config.toml
model = "self-supervised audio encoder (BEST-RQ)"
dataset = "acted Russian speech (Dusha)"
train_examples = 26041
n_mels = 80
hop_length = 160
input = "log_mel"
win_length = 512
codebook_size = 256
mask_prob = 0.08
arch = "tdnn"
norm = "batchnorm"
activation = "silu"
depths = [14]
kernel_size = 3
stem = "single"
widths = [320]
init = "xavier_uniform"
optimizer = "normuon"
muon_scale = "match_rms_adamw"
lr = 0.0015
momentum = 0.95
nesterov = false
orthogonalizer = "polar_express"
adamw_lr_other_params = 0.0023
steps = 6500
batch_size = 256
epochs = 63.9
lr_schedule = "cosine"
final_lr_fraction = 0.01
warmup_steps = 320
weight_decay = 0.4
adamw_weight_decay_other_params = 0.01
Rows from block 7, named by matrix and row number. Each number is 200 + 40 x the weight over its row's rms, rounded and kept within 0 to 999. All counts start at 0. After the name is the row's rms in percent of the matrix's.
# conv: pointwise conv (model.blocks.7.conv.weight, 320x320x1), inputs 107-213
conv.180,104,212,177,185,162,214,201,219,203,208,191,282,176,203,223,215,204,202,185,215,235,226,242,214,121,219,192,114,217,234,209,117,226,176,176,226,152,172,271,298,218,203,195,150,174,157,190,228,88,167,158,194,197,140,176,248,176,159,171,200,218,222,225,154,205,210,248,161,135,168,245,230,221,231,221,186,222,270,198,252,205,239,170,191,160,161,88,145,188,176,181,168,176,164,156,173,175,176,166,245,165,196,198,163,149,219,160,204
conv.181,103,238,193,177,156,217,190,222,215,212,237,194,185,141,270,180,233,182,185,174,199,227,168,174,123,165,264,202,197,248,206,280,153,271,168,200,229,226,192,198,243,214,252,178,146,175,155,265,161,146,174,151,134,270,152,169,238,216,158,179,179,201,246,234,231,225,153,168,207,201,219,211,241,179,236,204,178,263,340,80,242,214,262,251,202,183,202,202,171,262,312,190,215,192,238,205,150,232,178,171,208,181,329,183,209,230,245,217
conv.182,099,197,181,270,156,229,206,213,147,296,179,225,170,238,191,210,208,177,224,231,153,185,190,189,242,206,242,170,213,101,158,191,142,150,159,174,230,189,223,210,196,255,192,267,231,181,228,175,147,245,260,225,200,185,237,121,85,202,154,168,147,224,177,224,216,250,218,274,214,255,129,262,208,210,229,175,204,191,182,182,228,295,272,170,170,181,201,203,194,198,266,158,222,266,185,204,212,226,208,129,234,151,234,186,251,201,242,209
conv.183,101,210,179,225,206,135,328,205,264,217,249,192,185,194,169,211,235,160,216,172,238,283,129,182,158,195,248,200,200,192,163,156,212,223,227,182,257,144,196,269,216,240,232,174,223,169,254,142,220,245,188,185,161,155,207,189,213,179,138,238,191,143,230,253,427,218,223,129,191,164,171,191,193,242,230,241,200,103,153,191,158,184,183,168,202,235,166,160,233,188,237,262,222,175,246,239,160,121,187,196,207,233,226,210,286,255,233,144
conv.184,106,234,210,166,175,162,190,258,199,220,264,210,175,194,235,182,209,196,201,237,157,218,237,264,87,224,223,179,173,143,235,186,218,171,241,168,305,167,221,238,257,211,217,155,216,180,184,159,210,219,172,173,257,189,188,206,180,165,283,163,272,210,228,178,185,224,232,223,192,162,134,233,170,205,239,145,171,270,240,176,174,185,233,195,167,206,212,186,204,209,224,279,222,249,239,154,222,186,140,160,228,176,252,141,162,140,152,230
conv.185,102,263,177,181,184,170,233,163,168,170,145,138,204,186,210,169,209,197,214,207,299,119,187,191,185,144,184,231,229,211,191,205,232,251,249,254,182,147,293,171,207,200,155,213,218,298,274,145,229,190,197,213,154,234,240,225,254,194,155,196,150,195,238,180,217,201,195,202,148,259,215,188,205,182,161,167,112,220,185,256,172,229,211,186,131,226,177,154,256,148,303,192,215,158,199,164,133,204,131,213,223,255,208,175,308,208,213,179
conv.186,101,148,214,227,158,255,209,219,223,158,205,194,226,189,237,223,219,229,249,158,193,177,300,243,197,216,215,184,194,164,167,257,223,182,176,158,226,219,270,234,178,217,230,257,279,212,210,280,168,206,190,275,258,179,212,276,109,208,125,178,243,169,237,237,180,139,252,245,151,173,212,239,239,202,243,206,181,222,223,144,227,167,170,291,184,121,202,177,238,243,150,161,178,175,207,157,159,211,168,188,127,243,111,150,160,325,196,159
conv.187,106,151,159,145,176,213,165,213,170,221,180,158,246,245,227,94,222,192,208,181,227,109,259,239,165,181,203,239,230,185,207,178,204,143,230,238,138,219,166,180,128,163,164,263,155,255,188,224,202,202,211,222,183,211,186,278,196,134,236,198,209,133,245,278,200,220,149,233,203,204,194,227,201,171,216,236,225,115,117,251,184,220,190,166,238,121,169,266,209,161,151,231,140,176,199,216,205,261,303,171,207,201,156,178,213,267,222,197
conv.188,103,179,221,208,227,180,254,176,199,183,169,222,136,160,175,269,245,238,242,177,256,198,206,260,236,242,147,218,241,182,233,121,240,205,201,250,138,208,166,178,145,158,204,202,209,171,241,187,266,201,208,206,245,129,186,109,191,208,161,211,167,184,189,227,212,228,197,212,159,200,205,197,233,183,209,205,180,234,181,179,146,166,251,194,223,146,181,181,199,194,255,196,117,212,171,265,177,171,215,170,177,195,186,193,259,216,252,270
conv.189,101,189,205,178,253,239,284,149,219,200,189,219,150,186,97,135,131,241,250,189,167,119,118,201,189,289,190,224,218,170,210,209,206,217,243,225,257,212,160,167,219,208,181,190,197,162,234,219,165,219,148,152,243,161,232,137,193,190,182,210,176,296,270,168,229,169,185,174,125,187,280,251,103,232,220,190,266,138,227,161,171,245,147,285,170,201,208,183,136,223,224,229,285,167,145,211,147,133,196,173,258,181,271,246,145,206,206,193
conv.190,099,165,159,230,151,213,234,205,170,181,232,184,224,170,257,179,194,184,133,201,201,180,235,207,261,106,170,166,135,204,219,199,161,196,138,179,239,206,168,248,153,174,193,169,207,229,135,263,178,198,167,219,205,223,189,160,205,243,188,255,222,167,186,119,178,227,183,176,198,221,131,187,170,206,285,260,256,198,144,247,212,188,272,227,219,214,217,229,234,224,139,183,188,277,252,220,194,293,174,202,204,228,228,198,195,350,220,185
conv.191,098,136,173,194,172,182,193,139,187,140,75,272,121,114,224,176,167,148,216,164,237,225,152,224,167,158,199,161,101,217,182,167,176,148,223,225,195,192,248,243,133,195,171,242,176,166,186,190,217,116,183,250,249,144,181,247,203,168,127,197,234,157,134,212,158,99,157,162,208,217,207,155,198,206,221,200,177,222,162,193,166,173,148,202,172,188,180,179,242,152,167,206,189,154,166,124,269,158,222,178,209,233,153,173,99,209,166,215
conv.192,098,178,223,245,128,172,168,201,263,290,190,132,242,171,164,170,202,209,227,173,182,242,136,159,213,262,162,186,261,227,135,172,205,220,243,195,207,254,243,251,98,222,205,156,147,261,126,226,252,172,202,174,183,215,188,237,124,181,224,197,181,226,153,187,220,97,186,175,209,186,227,227,242,228,223,198,262,82,213,203,209,246,194,163,197,231,145,228,198,221,159,216,229,203,78,200,207,249,209,115,263,191,214,217,158,206,223,214
conv.193,101,203,288,210,200,263,237,184,202,200,195,124,182,207,124,190,280,244,223,204,260,142,120,250,248,247,232,237,275,183,199,195,148,248,239,146,209,194,154,229,164,258,213,196,330,264,289,128,115,260,195,223,153,224,229,153,219,180,219,220,152,214,213,213,200,176,206,233,216,210,183,238,201,131,229,179,190,147,289,141,249,140,170,199,174,232,207,140,213,197,159,200,250,211,186,206,195,233,189,237,258,193,198,132,127,217,206,192
conv.194,095,201,225,184,189,187,146,131,198,188,186,218,241,169,246,173,183,193,265,220,139,251,217,249,272,176,259,255,178,208,104,215,218,253,203,186,277,278,125,190,187,212,204,218,252,190,234,282,195,212,166,164,149,236,271,243,158,160,221,177,207,176,208,196,170,143,220,208,180,233,202,181,206,160,172,187,160,186,216,182,236,187,220,199,144,164,186,189,163,184,202,201,264,227,145,136,265,252,230,268,231,217,225,166,235,179,162,262
conv.195,100,180,192,237,209,219,191,225,190,252,220,197,233,244,204,150,195,205,260,167,158,197,208,242,217,201,110,165,229,145,227,204,184,159,230,206,204,169,188,116,260,191,231,204,167,220,223,198,180,211,220,209,191,263,254,197,250,169,167,121,148,222,189,208,148,124,244,191,165,240,283,260,165,197,185,198,173,186,194,170,152,102,286,194,108,283,162,196,187,192,183,221,154,200,122,258,216,172,212,208,157,183,184,227,246,183,176,213
conv.196,094,148,192,190,197,241,182,197,194,191,253,221,228,235,191,263,236,234,141,165,203,127,242,217,232,163,125,161,194,208,193,252,178,230,200,229,198,155,180,233,196,210,249,245,222,186,152,242,192,226,257,209,260,200,217,152,177,255,228,214,212,217,167,217,186,220,174,150,246,155,231,200,181,172,259,224,189,266,189,205,193,233,210,218,223,179,74,238,117,267,268,261,196,254,318,235,131,223,113,185,126,219,188,257,223,237,270,177
conv.197,101,163,233,240,198,229,166,229,189,220,200,213,176,256,262,200,160,280,160,119,186,206,195,272,183,285,209,202,206,185,158,222,186,216,212,173,163,300,150,144,216,158,192,225,194,183,158,212,244,266,177,265,310,141,187,173,203,155,313,168,243,200,211,253,222,149,182,128,153,214,192,165,176,128,209,238,244,186,273,287,213,178,191,202,213,166,236,164,224,203,203,255,202,207,216,188,182,131,249,250,161,208,150,151,211,218,166,179
conv.198,097,102,165,182,203,228,199,227,183,217,240,204,163,178,171,153,177,225,216,239,186,146,213,154,164,209,164,203,174,170,218,201,227,134,189,141,198,282,227,221,125,228,205,200,199,215,246,198,231,212,248,188,247,99,216,216,173,241,176,228,155,222,213,149,250,130,83,188,190,188,174,191,148,237,250,187,213,186,235,247,199,244,162,147,184,222,167,286,241,217,171,149,199,168,224,242,162,226,170,232,166,182,204,245,170,204,201,173
conv.199,099,209,174,172,187,273,222,202,164,192,139,180,176,185,193,191,166,194,218,168,265,251,172,240,212,191,258,148,223,243,199,191,237,192,213,171,233,244,182,172,187,174,152,186,240,193,152,152,179,180,254,220,244,175,154,77,168,193,206,216,194,228,231,267,206,171,187,69,175,161,188,278,206,188,248,166,311,158,213,238,187,191,166,225,164,197,192,145,268,211,210,124,174,218,210,171,200,224,228,130,197,174,170,172,155,179,190,143
conv.200,099,168,188,255,157,194,181,192,214,123,223,192,255,179,216,212,251,203,208,202,235,199,168,252,144,154,227,225,135,208,201,159,178,250,150,194,209,146,214,231,181,89,207,185,238,255,217,203,158,227,236,194,261,250,251,174,231,221,225,183,319,226,168,122,157,167,200,297,166,221,231,207,143,198,264,268,234,230,191,141,194,263,194,235,216,193,180,208,163,200,271,307,291,266,225,131,209,189,217,160,222,196,326,184,177,146,145,178
conv.201,103,211,165,280,150,213,215,128,135,170,247,205,220,189,187,229,209,169,181,213,204,209,219,188,219,141,199,163,247,200,271,172,238,250,169,249,161,240,230,185,147,129,223,274,143,197,260,170,151,198,211,196,190,211,161,211,175,254,217,181,199,218,217,177,189,150,199,217,209,155,226,258,177,194,251,234,271,232,132,165,167,195,198,251,156,171,254,223,224,173,175,214,203,185,188,200,228,187,251,224,262,185,194,205,243,182,170,179
conv.202,096,265,175,210,261,168,215,120,139,195,230,277,245,199,152,206,226,248,136,150,208,148,227,279,244,161,221,243,136,180,226,195,228,217,246,218,248,185,254,237,176,201,286,204,153,214,246,196,205,197,212,188,198,211,205,183,188,205,187,192,229,325,93,148,146,203,115,165,207,237,182,207,155,141,160,168,184,224,152,111,138,208,156,199,206,189,195,209,210,222,182,158,159,231,162,191,179,198,208,206,194,194,181,236,242,135,198,193
conv.203,103,252,155,196,187,166,244,193,234,149,189,177,204,255,196,237,190,276,179,144,186,214,159,213,220,247,225,191,145,216,266,175,126,217,174,203,216,161,143,237,214,171,236,174,251,192,146,260,183,244,188,171,141,117,211,203,247,208,164,197,178,207,168,254,143,207,268,242,178,142,161,238,154,174,198,130,168,197,150,230,224,243,249,233,182,190,195,168,228,145,195,166,205,194,236,205,155,207,190,128,162,187,198,176,167,153,102,177
conv.204,101,149,151,205,220,169,200,195,150,217,226,255,198,126,235,171,233,116,189,259,180,228,210,142,303,205,174,175,248,263,202,151,234,238,171,179,236,258,180,165,167,169,251,243,179,182,182,153,194,161,197,167,210,201,186,160,238,232,226,159,209,197,244,212,180,243,243,207,238,204,179,189,246,197,118,215,193,184,173,185,155,169,254,235,191,155,193,158,171,204,158,171,166,196,239,250,235,183,244,161,254,175,195,231,257,189,233,190
conv.205,098,279,149,163,281,174,114,197,170,217,167,92,207,186,231,187,254,151,198,211,90,192,157,188,173,250,231,257,192,195,157,196,173,189,131,218,159,181,173,234,252,204,152,205,222,170,243,161,167,236,221,178,191,225,195,209,234,159,174,195,152,165,171,144,222,235,167,206,167,129,207,269,241,275,243,204,200,160,228,165,188,139,191,243,138,197,191,150,268,223,209,210,186,268,179,230,226,170,264,254,212,205,149,232,162,242,240,168
conv.206,100,285,195,229,232,281,218,164,202,194,136,142,163,222,202,209,213,214,171,189,161,206,173,140,112,211,201,139,203,166,245,192,166,176,182,308,138,127,179,198,158,157,223,174,172,249,197,186,214,252,102,184,187,154,176,180,203,161,218,236,214,225,196,199,198,142,197,198,206,163,221,235,271,251,204,216,246,194,211,207,167,240,222,227,249,171,110,214,188,210,207,217,140,139,167,229,203,252,196,218,195,163,184,134,250,134,232,244
conv.207,101,176,199,193,151,235,148,205,216,218,177,209,249,165,252,183,204,203,206,175,229,229,187,148,204,210,173,250,207,178,192,202,157,211,137,288,196,232,270,145,202,179,158,248,214,168,236,232,200,142,180,280,276,200,192,121,143,217,186,192,272,234,167,83,176,197,217,210,183,207,191,180,161,152,185,112,176,158,297,208,233,217,189,216,188,222,172,198,252,178,222,215,157,191,213,301,211,225,195,235,158,180,137,116,185,188,194,245
conv.208,097,144,247,178,155,187,213,208,118,222,181,193,183,198,163,125,215,205,197,129,175,262,162,174,247,219,246,193,194,193,219,223,184,218,233,136,201,203,203,206,249,238,191,175,194,244,212,243,286,168,273,170,219,208,227,125,185,200,180,214,219,234,256,177,161,228,189,192,201,181,162,170,211,208,186,303,197,207,206,240,208,139,190,165,154,157,157,172,141,156,233,253,235,142,220,243,149,210,322,232,171,234,217,174,187,180,96,262
conv.209,104,184,212,206,257,185,217,213,214,158,183,225,165,221,259,194,202,270,180,182,191,167,191,158,282,197,217,231,272,183,208,232,178,285,177,168,246,253,142,309,235,177,183,203,173,234,180,150,194,178,202,103,148,181,161,318,205,103,184,208,181,151,151,156,173,104,222,185,125,206,197,190,190,221,137,277,180,183,196,167,149,176,192,147,191,125,262,186,269,183,170,219,214,278,163,186,222,221,174,251,146,190,289,206,227,228,133,148
conv.210,102,190,180,189,221,166,240,172,185,229,199,148,179,212,201,263,187,237,182,203,188,164,145,210,167,180,119,238,156,222,223,145,196,267,173,140,224,211,220,167,190,236,222,222,250,198,173,134,161,230,133,134,197,251,163,218,222,201,112,262,253,124,149,167,173,190,208,170,198,149,229,167,221,182,202,197,215,199,137,164,185,220,255,278,256,135,238,126,126,155,150,237,223,176,141,174,223,208,239,189,168,107,225,284,235,153,154,204
conv.211,101,109,230,207,203,262,164,205,186,165,167,203,174,165,235,143,203,198,180,208,252,199,248,198,196,199,173,150,189,177,134,310,249,242,291,237,162,211,237,262,173,162,231,204,86,173,187,217,215,155,176,167,276,231,192,138,147,227,200,242,187,180,210,184,213,169,127,206,229,159,134,231,243,196,206,189,225,200,286,180,219,202,185,197,240,229,187,244,202,165,263,229,234,228,175,177,161,210,176,210,162,254,263,177,176,192,164,245
conv.212,099,237,168,202,196,201,171,189,158,164,101,161,207,249,131,226,206,233,258,235,217,210,156,162,187,230,216,179,164,245,124,230,208,209,149,173,243,128,195,172,198,208,153,255,189,202,176,137,183,177,181,246,174,218,165,196,183,250,257,158,246,153,127,142,155,154,154,174,185,278,169,224,240,149,175,166,245,217,262,197,178,149,258,266,183,176,210,236,212,166,158,148,223,160,251,174,204,179,194,231,178,249,156,178,174,203,258,125
conv.213,093,271,140,199,211,191,211,229,203,204,205,187,195,194,197,168,224,202,256,224,100,154,232,231,235,222,244,211,152,233,258,171,240,225,180,241,167,193,161,187,174,213,117,169,217,147,151,219,200,121,209,224,260,175,212,190,181,212,183,181,193,138,175,234,84,214,185,233,235,148,173,252,190,156,239,166,189,232,161,222,184,227,216,196,211,246,212,187,313,234,180,234,299,268,159,190,181,267,246,196,185,171,120,157,277,139,223,222
conv.214,093,220,212,208,245,203,222,203,193,234,206,119,231,225,263,168,216,185,178,234,240,121,217,300,213,181,199,260,239,272,225,241,182,104,171,202,175,86,213,156,262,168,221,208,187,229,207,198,213,182,200,202,217,156,183,283,151,241,159,167,204,116,180,153,188,210,234,196,211,140,237,165,203,189,214,199,199,137,199,198,183,130,189,161,194,236,145,182,197,127,248,171,177,287,167,182,211,209,164,142,159,140,164,216,234,225,186,184
conv.215,100,235,263,240,208,280,211,247,157,138,207,196,164,141,204,210,211,199,191,108,217,235,202,116,193,221,144,194,189,173,194,255,246,178,228,189,182,145,206,217,220,265,264,145,258,184,195,187,185,197,241,244,205,232,223,151,165,218,200,134,174,173,226,202,220,228,149,185,192,214,240,225,206,279,269,149,216,238,105,243,226,171,161,292,210,213,173,188,177,122,134,193,188,232,188,199,193,196,213,121,124,239,159,143,270,256,136,181
conv.216,101,239,256,158,161,238,230,185,219,216,188,185,237,202,225,191,195,265,169,157,111,231,201,194,242,159,160,182,183,182,251,215,175,154,209,128,204,86,123,198,192,180,184,182,202,170,155,239,266,213,243,194,268,213,192,160,213,215,261,241,165,193,179,128,178,163,237,152,228,177,211,221,220,279,153,260,177,208,265,195,187,160,199,228,240,253,123,178,241,208,178,209,221,216,180,112,180,170,212,164,131,215,208,148,182,210,220,101
conv.217,101,185,218,230,251,236,146,259,179,154,211,261,193,215,269,235,224,217,140,254,235,132,243,248,292,181,245,184,162,171,221,138,154,167,207,126,252,191,219,182,157,162,170,150,226,279,245,181,274,276,227,163,178,173,192,230,206,240,267,226,215,223,229,159,236,233,97,218,193,208,246,230,166,206,191,282,230,200,198,301,202,238,197,240,202,128,226,172,219,232,171,208,185,145,193,155,218,222,344,167,258,186,217,255,245,112,155,158
conv.218,106,208,263,176,228,196,193,146,196,210,222,196,238,169,241,195,232,153,218,275,179,178,228,173,244,205,181,265,148,206,122,223,240,226,197,130,220,177,303,227,176,198,177,255,249,205,183,194,226,175,207,166,243,228,248,203,175,211,243,83,198,187,214,225,227,276,147,163,160,227,199,227,170,185,199,209,206,169,170,177,198,159,145,127,242,244,240,205,331,269,175,209,166,234,193,232,278,211,250,169,184,190,99,165,228,179,178,202
conv.219,098,215,195,188,191,224,248,179,155,212,153,151,241,186,173,175,114,219,176,155,212,160,228,194,168,194,166,230,168,217,225,202,263,233,254,256,197,133,198,194,268,130,160,75,226,230,242,285,158,184,162,175,214,181,179,183,230,192,218,276,226,189,147,152,215,141,197,242,188,135,213,210,178,204,224,237,219,192,178,183,206,224,193,217,116,148,203,283,183,238,249,222,282,217,149,155,269,227,226,98,206,181,198,171,135,221,176,220
conv.220,101,205,155,145,185,163,209,153,162,198,179,212,166,201,237,207,234,209,254,243,229,203,181,188,139,204,155,199,220,245,188,199,187,316,214,134,163,162,190,145,171,273,196,117,221,149,223,181,142,235,175,178,252,202,114,226,197,154,247,229,170,224,233,215,151,280,161,197,144,263,246,192,201,199,221,197,217,165,232,173,193,165,161,146,180,232,125,172,202,190,173,169,276,213,138,232,252,217,177,269,157,208,199,270,250,210,235,175
conv.221,101,183,174,174,131,228,191,206,248,192,123,206,220,163,216,216,217,121,217,158,130,261,175,230,156,224,218,176,176,182,206,183,131,223,210,255,268,183,230,191,220,219,185,225,132,203,202,196,291,191,171,200,153,214,113,131,286,219,143,223,229,177,276,183,257,162,235,204,239,190,151,162,244,208,233,158,180,157,146,237,228,177,159,232,193,204,236,182,179,195,214,201,184,205,228,158,175,187,196,142,214,261,194,189,246,176,183,158
conv.222,098,204,197,151,151,163,215,163,203,237,201,328,179,217,201,231,202,165,204,156,231,162,211,149,151,187,171,161,177,297,183,159,132,136,238,246,194,140,343,215,119,168,183,171,249,206,185,127,266,203,177,208,195,215,250,240,193,215,218,298,187,207,148,184,176,219,178,190,202,183,164,154,249,291,302,251,203,236,195,195,163,175,197,222,178,236,164,163,181,233,234,166,186,204,166,239,203,222,196,212,147,210,223,167,212,208,208,200
conv.223,099,214,184,208,135,232,183,187,302,237,244,182,210,231,156,154,223,213,139,169,238,206,199,150,195,191,143,147,193,208,164,241,252,206,203,237,123,171,164,213,264,217,233,205,244,183,187,114,199,220,255,136,267,186,195,172,168,270,167,139,263,273,259,194,165,258,111,182,167,163,216,202,205,211,225,221,200,273,248,170,135,228,201,220,134,178,140,221,195,173,215,196,191,260,187,217,192,225,202,162,214,247,205,257,145,191,174,111
conv.224,102,166,262,263,190,186,177,201,230,249,173,219,265,195,188,208,197,290,175,279,211,216,240,156,245,257,159,206,182,182,179,193,232,156,235,198,109,167,199,153,187,232,212,184,185,120,251,263,193,161,227,177,243,178,205,217,179,175,203,124,228,284,245,240,165,176,224,134,252,192,261,234,167,231,182,144,193,234,187,139,202,219,264,196,277,189,217,303,220,195,221,206,222,197,306,213,127,208,256,128,216,218,220,236,215,158,201,139
conv.225,101,150,170,272,201,175,200,219,204,227,193,92,205,175,250,229,203,127,210,192,168,239,257,190,197,184,223,246,237,214,154,161,262,256,190,157,234,199,225,185,207,194,168,151,257,246,186,233,173,230,285,200,180,229,259,240,145,145,267,265,148,270,271,190,209,201,149,189,149,171,232,200,146,222,166,195,223,243,162,230,184,201,134,271,212,199,158,219,164,229,271,148,247,127,221,202,265,286,223,162,177,232,220,203,266,192,185,215
conv.226,100,234,202,159,198,255,268,265,175,162,256,188,142,236,202,143,129,240,160,167,134,244,182,162,162,175,148,167,173,224,243,247,221,278,135,262,145,177,221,223,262,128,166,167,237,158,213,209,185,162,207,216,177,144,214,262,189,131,195,139,203,210,236,216,137,199,140,195,176,211,194,212,187,147,181,161,262,191,181,233,203,225,185,146,104,144,264,180,232,163,217,171,156,228,197,303,161,207,152,209,169,152,230,272,172,170,217,124
conv.227,100,195,125,177,197,139,142,190,229,220,172,208,115,212,169,218,247,202,217,253,205,176,237,155,208,198,189,187,192,175,197,149,170,209,203,281,229,216,153,168,138,220,247,254,206,148,208,188,188,214,250,183,205,159,161,169,209,241,163,216,236,171,240,187,228,228,152,230,134,212,184,233,265,215,211,206,181,170,183,158,185,198,137,177,224,253,230,189,237,173,204,211,212,189,269,288,214,156,230,275,214,195,191,220,237,183,202,167
conv.228,100,202,215,184,231,206,119,161,183,218,206,187,258,225,198,135,150,190,217,252,173,135,189,230,205,243,146,204,198,207,208,186,267,203,220,153,176,207,197,218,208,232,238,169,182,238,167,233,202,191,280,216,214,126,234,170,216,206,203,223,143,219,201,165,180,123,260,226,193,187,220,165,237,164,173,214,152,215,172,176,276,110,167,120,200,184,165,176,167,187,234,211,138,150,270,178,251,338,163,198,187,210,170,162,130,223,207,166
conv.229,091,180,199,204,160,256,246,150,275,177,116,171,225,102,157,158,229,288,272,254,249,245,157,146,207,177,230,209,204,181,218,195,300,177,187,159,296,209,154,164,245,266,165,226,182,174,216,137,194,236,130,139,109,132,253,205,240,222,210,171,252,273,220,213,164,204,168,194,167,225,54,198,203,215,201,252,206,222,225,281,168,244,277,170,189,229,245,285,216,228,212,247,220,197,248,244,264,226,176,192,233,223,226,201,210,186,164,260
conv.230,104,234,231,212,173,162,230,189,248,245,166,211,166,298,211,252,242,201,193,168,217,252,188,166,242,157,222,228,165,203,149,212,228,231,216,231,219,222,209,253,201,215,183,169,151,182,199,233,132,214,251,184,258,268,238,143,167,201,284,170,226,208,236,321,156,182,263,246,184,165,200,150,256,194,153,210,207,234,193,226,178,200,198,191,175,233,173,160,268,131,110,271,173,230,198,242,243,196,158,206,191,228,215,142,240,204,225,128
conv.231,097,233,223,144,272,223,167,199,170,183,173,197,189,177,133,205,235,160,241,311,207,213,226,215,228,166,158,224,242,189,280,205,172,222,235,221,226,114,188,174,216,204,188,251,161,204,218,179,218,149,203,246,209,225,161,210,215,177,120,175,209,181,200,182,223,122,195,192,244,145,217,298,214,189,115,225,212,234,213,245,227,234,219,178,270,208,235,242,172,215,138,213,178,200,172,210,236,128,84,168,187,212,104,191,140,216,214,157
conv.232,101,98,206,239,195,198,221,229,162,148,191,192,211,196,159,195,202,123,177,140,144,192,245,234,200,239,204,166,181,210,206,196,248,244,238,140,196,185,153,152,201,164,217,195,224,282,132,240,252,225,68,207,204,222,147,235,147,206,180,197,251,194,188,184,144,273,327,174,319,196,210,161,224,196,206,304,179,183,194,236,192,214,220,245,169,199,209,203,225,220,189,213,192,185,113,207,183,198,208,136,211,235,216,188,156,196,155,199
conv.233,102,207,142,216,260,131,257,259,164,223,247,283,191,182,195,200,143,155,229,204,327,184,136,113,157,192,216,188,173,219,245,318,205,229,129,208,215,245,198,158,254,176,222,196,203,269,180,190,182,190,240,215,163,201,170,273,224,247,196,265,246,209,247,241,135,257,194,204,192,206,145,223,237,212,162,249,200,187,230,208,185,232,267,236,196,238,166,181,153,226,188,226,248,201,201,211,105,192,216,219,134,205,231,227,217,167,250,245
conv.234,103,164,158,195,189,209,187,274,202,228,208,193,190,208,240,214,181,121,216,217,195,168,153,192,189,175,166,192,196,176,232,186,201,163,200,216,267,155,216,223,165,238,260,250,220,205,176,212,177,137,202,180,259,187,211,148,228,252,275,155,221,190,196,214,184,200,246,153,222,210,182,150,234,285,167,103,158,153,201,189,157,155,252,230,178,176,158,203,155,124,203,247,285,188,196,249,257,154,220,153,235,260,274,220,190,168,186,150
conv.235,103,147,226,289,179,263,227,214,216,146,149,225,179,247,197,245,200,180,127,192,193,166,209,219,113,222,191,133,194,178,228,205,160,247,205,155,184,218,215,216,220,287,183,214,139,207,229,200,254,164,218,163,223,303,209,164,153,272,207,222,215,196,216,201,196,220,240,200,283,193,195,205,174,160,238,214,130,165,176,222,136,186,280,133,192,210,254,289,181,288,219,163,239,231,253,183,203,269,204,230,196,248,249,143,184,232,142,152
conv.236,101,274,211,239,226,172,140,207,183,180,275,183,261,147,109,249,219,187,239,179,258,182,183,240,118,204,199,240,258,267,252,154,165,240,175,171,126,200,228,207,188,298,213,218,192,129,151,181,222,274,193,199,273,193,130,219,157,205,188,165,214,216,226,185,223,228,179,146,222,123,160,174,169,169,215,182,157,164,209,155,199,208,223,209,211,214,203,244,201,205,151,279,196,229,222,164,192,171,206,253,195,283,161,279,202,189,179,198
conv.237,100,206,144,224,209,247,189,216,267,194,280,340,156,212,208,218,259,259,210,248,120,126,200,157,265,184,171,155,153,127,163,129,276,219,188,196,239,182,235,183,209,137,190,191,285,202,214,187,208,266,167,200,274,211,224,191,188,164,212,184,238,213,157,274,214,204,182,194,234,283,202,209,222,271,185,159,155,222,166,200,261,185,202,208,174,117,216,177,214,144,229,151,227,145,195,193,252,131,251,160,187,180,247,269,210,149,161,173
conv.238,096,227,193,200,247,257,184,170,228,235,258,245,219,202,178,186,158,208,97,205,176,196,190,184,252,188,241,260,236,203,252,208,239,191,219,161,160,195,164,203,265,227,166,161,222,175,173,263,211,217,161,238,235,236,213,205,251,168,186,205,253,204,156,189,331,243,181,213,254,182,182,322,157,203,213,197,212,304,231,148,199,177,247,163,259,259,170,174,182,223,181,238,243,261,285,192,185,176,220,184,142,191,182,238,208,187,217,164
conv.239,100,201,218,183,238,164,221,172,206,191,234,241,137,182,82,168,177,196,150,110,162,199,244,174,202,272,216,125,222,179,265,261,182,145,202,194,187,188,192,128,230,180,199,288,200,169,169,269,188,157,213,143,237,194,210,137,206,196,214,177,255,192,188,199,201,171,239,254,141,212,252,183,187,234,178,189,215,169,140,232,237,200,125,297,205,219,184,196,153,219,174,199,241,185,158,242,201,280,195,177,283,218,257,271,153,178,182,282
conv.240,104,216,153,216,187,258,209,255,212,162,146,246,255,173,180,199,220,219,165,196,223,230,186,260,144,234,178,170,244,139,206,189,197,210,188,153,124,217,204,209,202,199,196,242,231,174,138,174,243,178,225,236,248,203,286,238,208,156,170,192,228,150,197,139,215,187,121,194,183,164,236,228,240,192,226,272,293,182,246,256,129,235,183,173,194,169,144,156,143,212,238,125,209,268,185,160,135,186,209,215,178,227,150,235,180,237,169,260
conv.241,098,190,181,285,180,251,137,169,201,170,192,152,156,171,237,240,195,302,127,158,175,189,283,216,115,195,126,184,156,182,220,206,208,204,197,235,212,187,198,152,208,256,213,237,228,199,218,247,238,198,154,207,207,256,199,262,173,215,186,206,243,194,204,216,202,183,195,240,200,176,195,295,188,197,154,237,214,265,191,266,158,94,184,205,230,215,220,203,152,200,157,159,181,208,258,218,187,174,278,203,184,218,221,183,204,231,192,231
conv.242,098,135,181,128,241,239,194,203,164,174,147,234,124,228,175,278,281,236,221,165,195,180,212,163,226,187,224,179,184,244,187,223,191,270,142,211,195,167,236,230,241,200,177,239,263,189,228,153,211,163,206,200,155,266,204,229,313,195,239,143,149,195,317,176,227,167,217,225,163,167,244,144,240,191,193,189,240,197,199,222,198,233,169,212,209,201,288,229,137,205,279,155,260,236,210,166,202,162,220,233,206,149,232,276,240,187,221,152
conv.243,103,217,171,202,209,203,159,139,208,200,169,200,216,170,231,207,269,160,237,132,218,180,290,163,179,185,237,347,141,192,194,197,201,173,202,246,230,194,127,169,180,243,196,204,160,227,183,209,302,207,204,171,210,313,213,159,253,199,202,186,236,235,157,209,215,170,199,205,210,208,247,240,172,193,200,107,214,163,178,184,198,168,166,173,156,130,277,166,149,260,265,331,210,160,224,179,199,119,184,229,196,191,250,192,234,200,180,167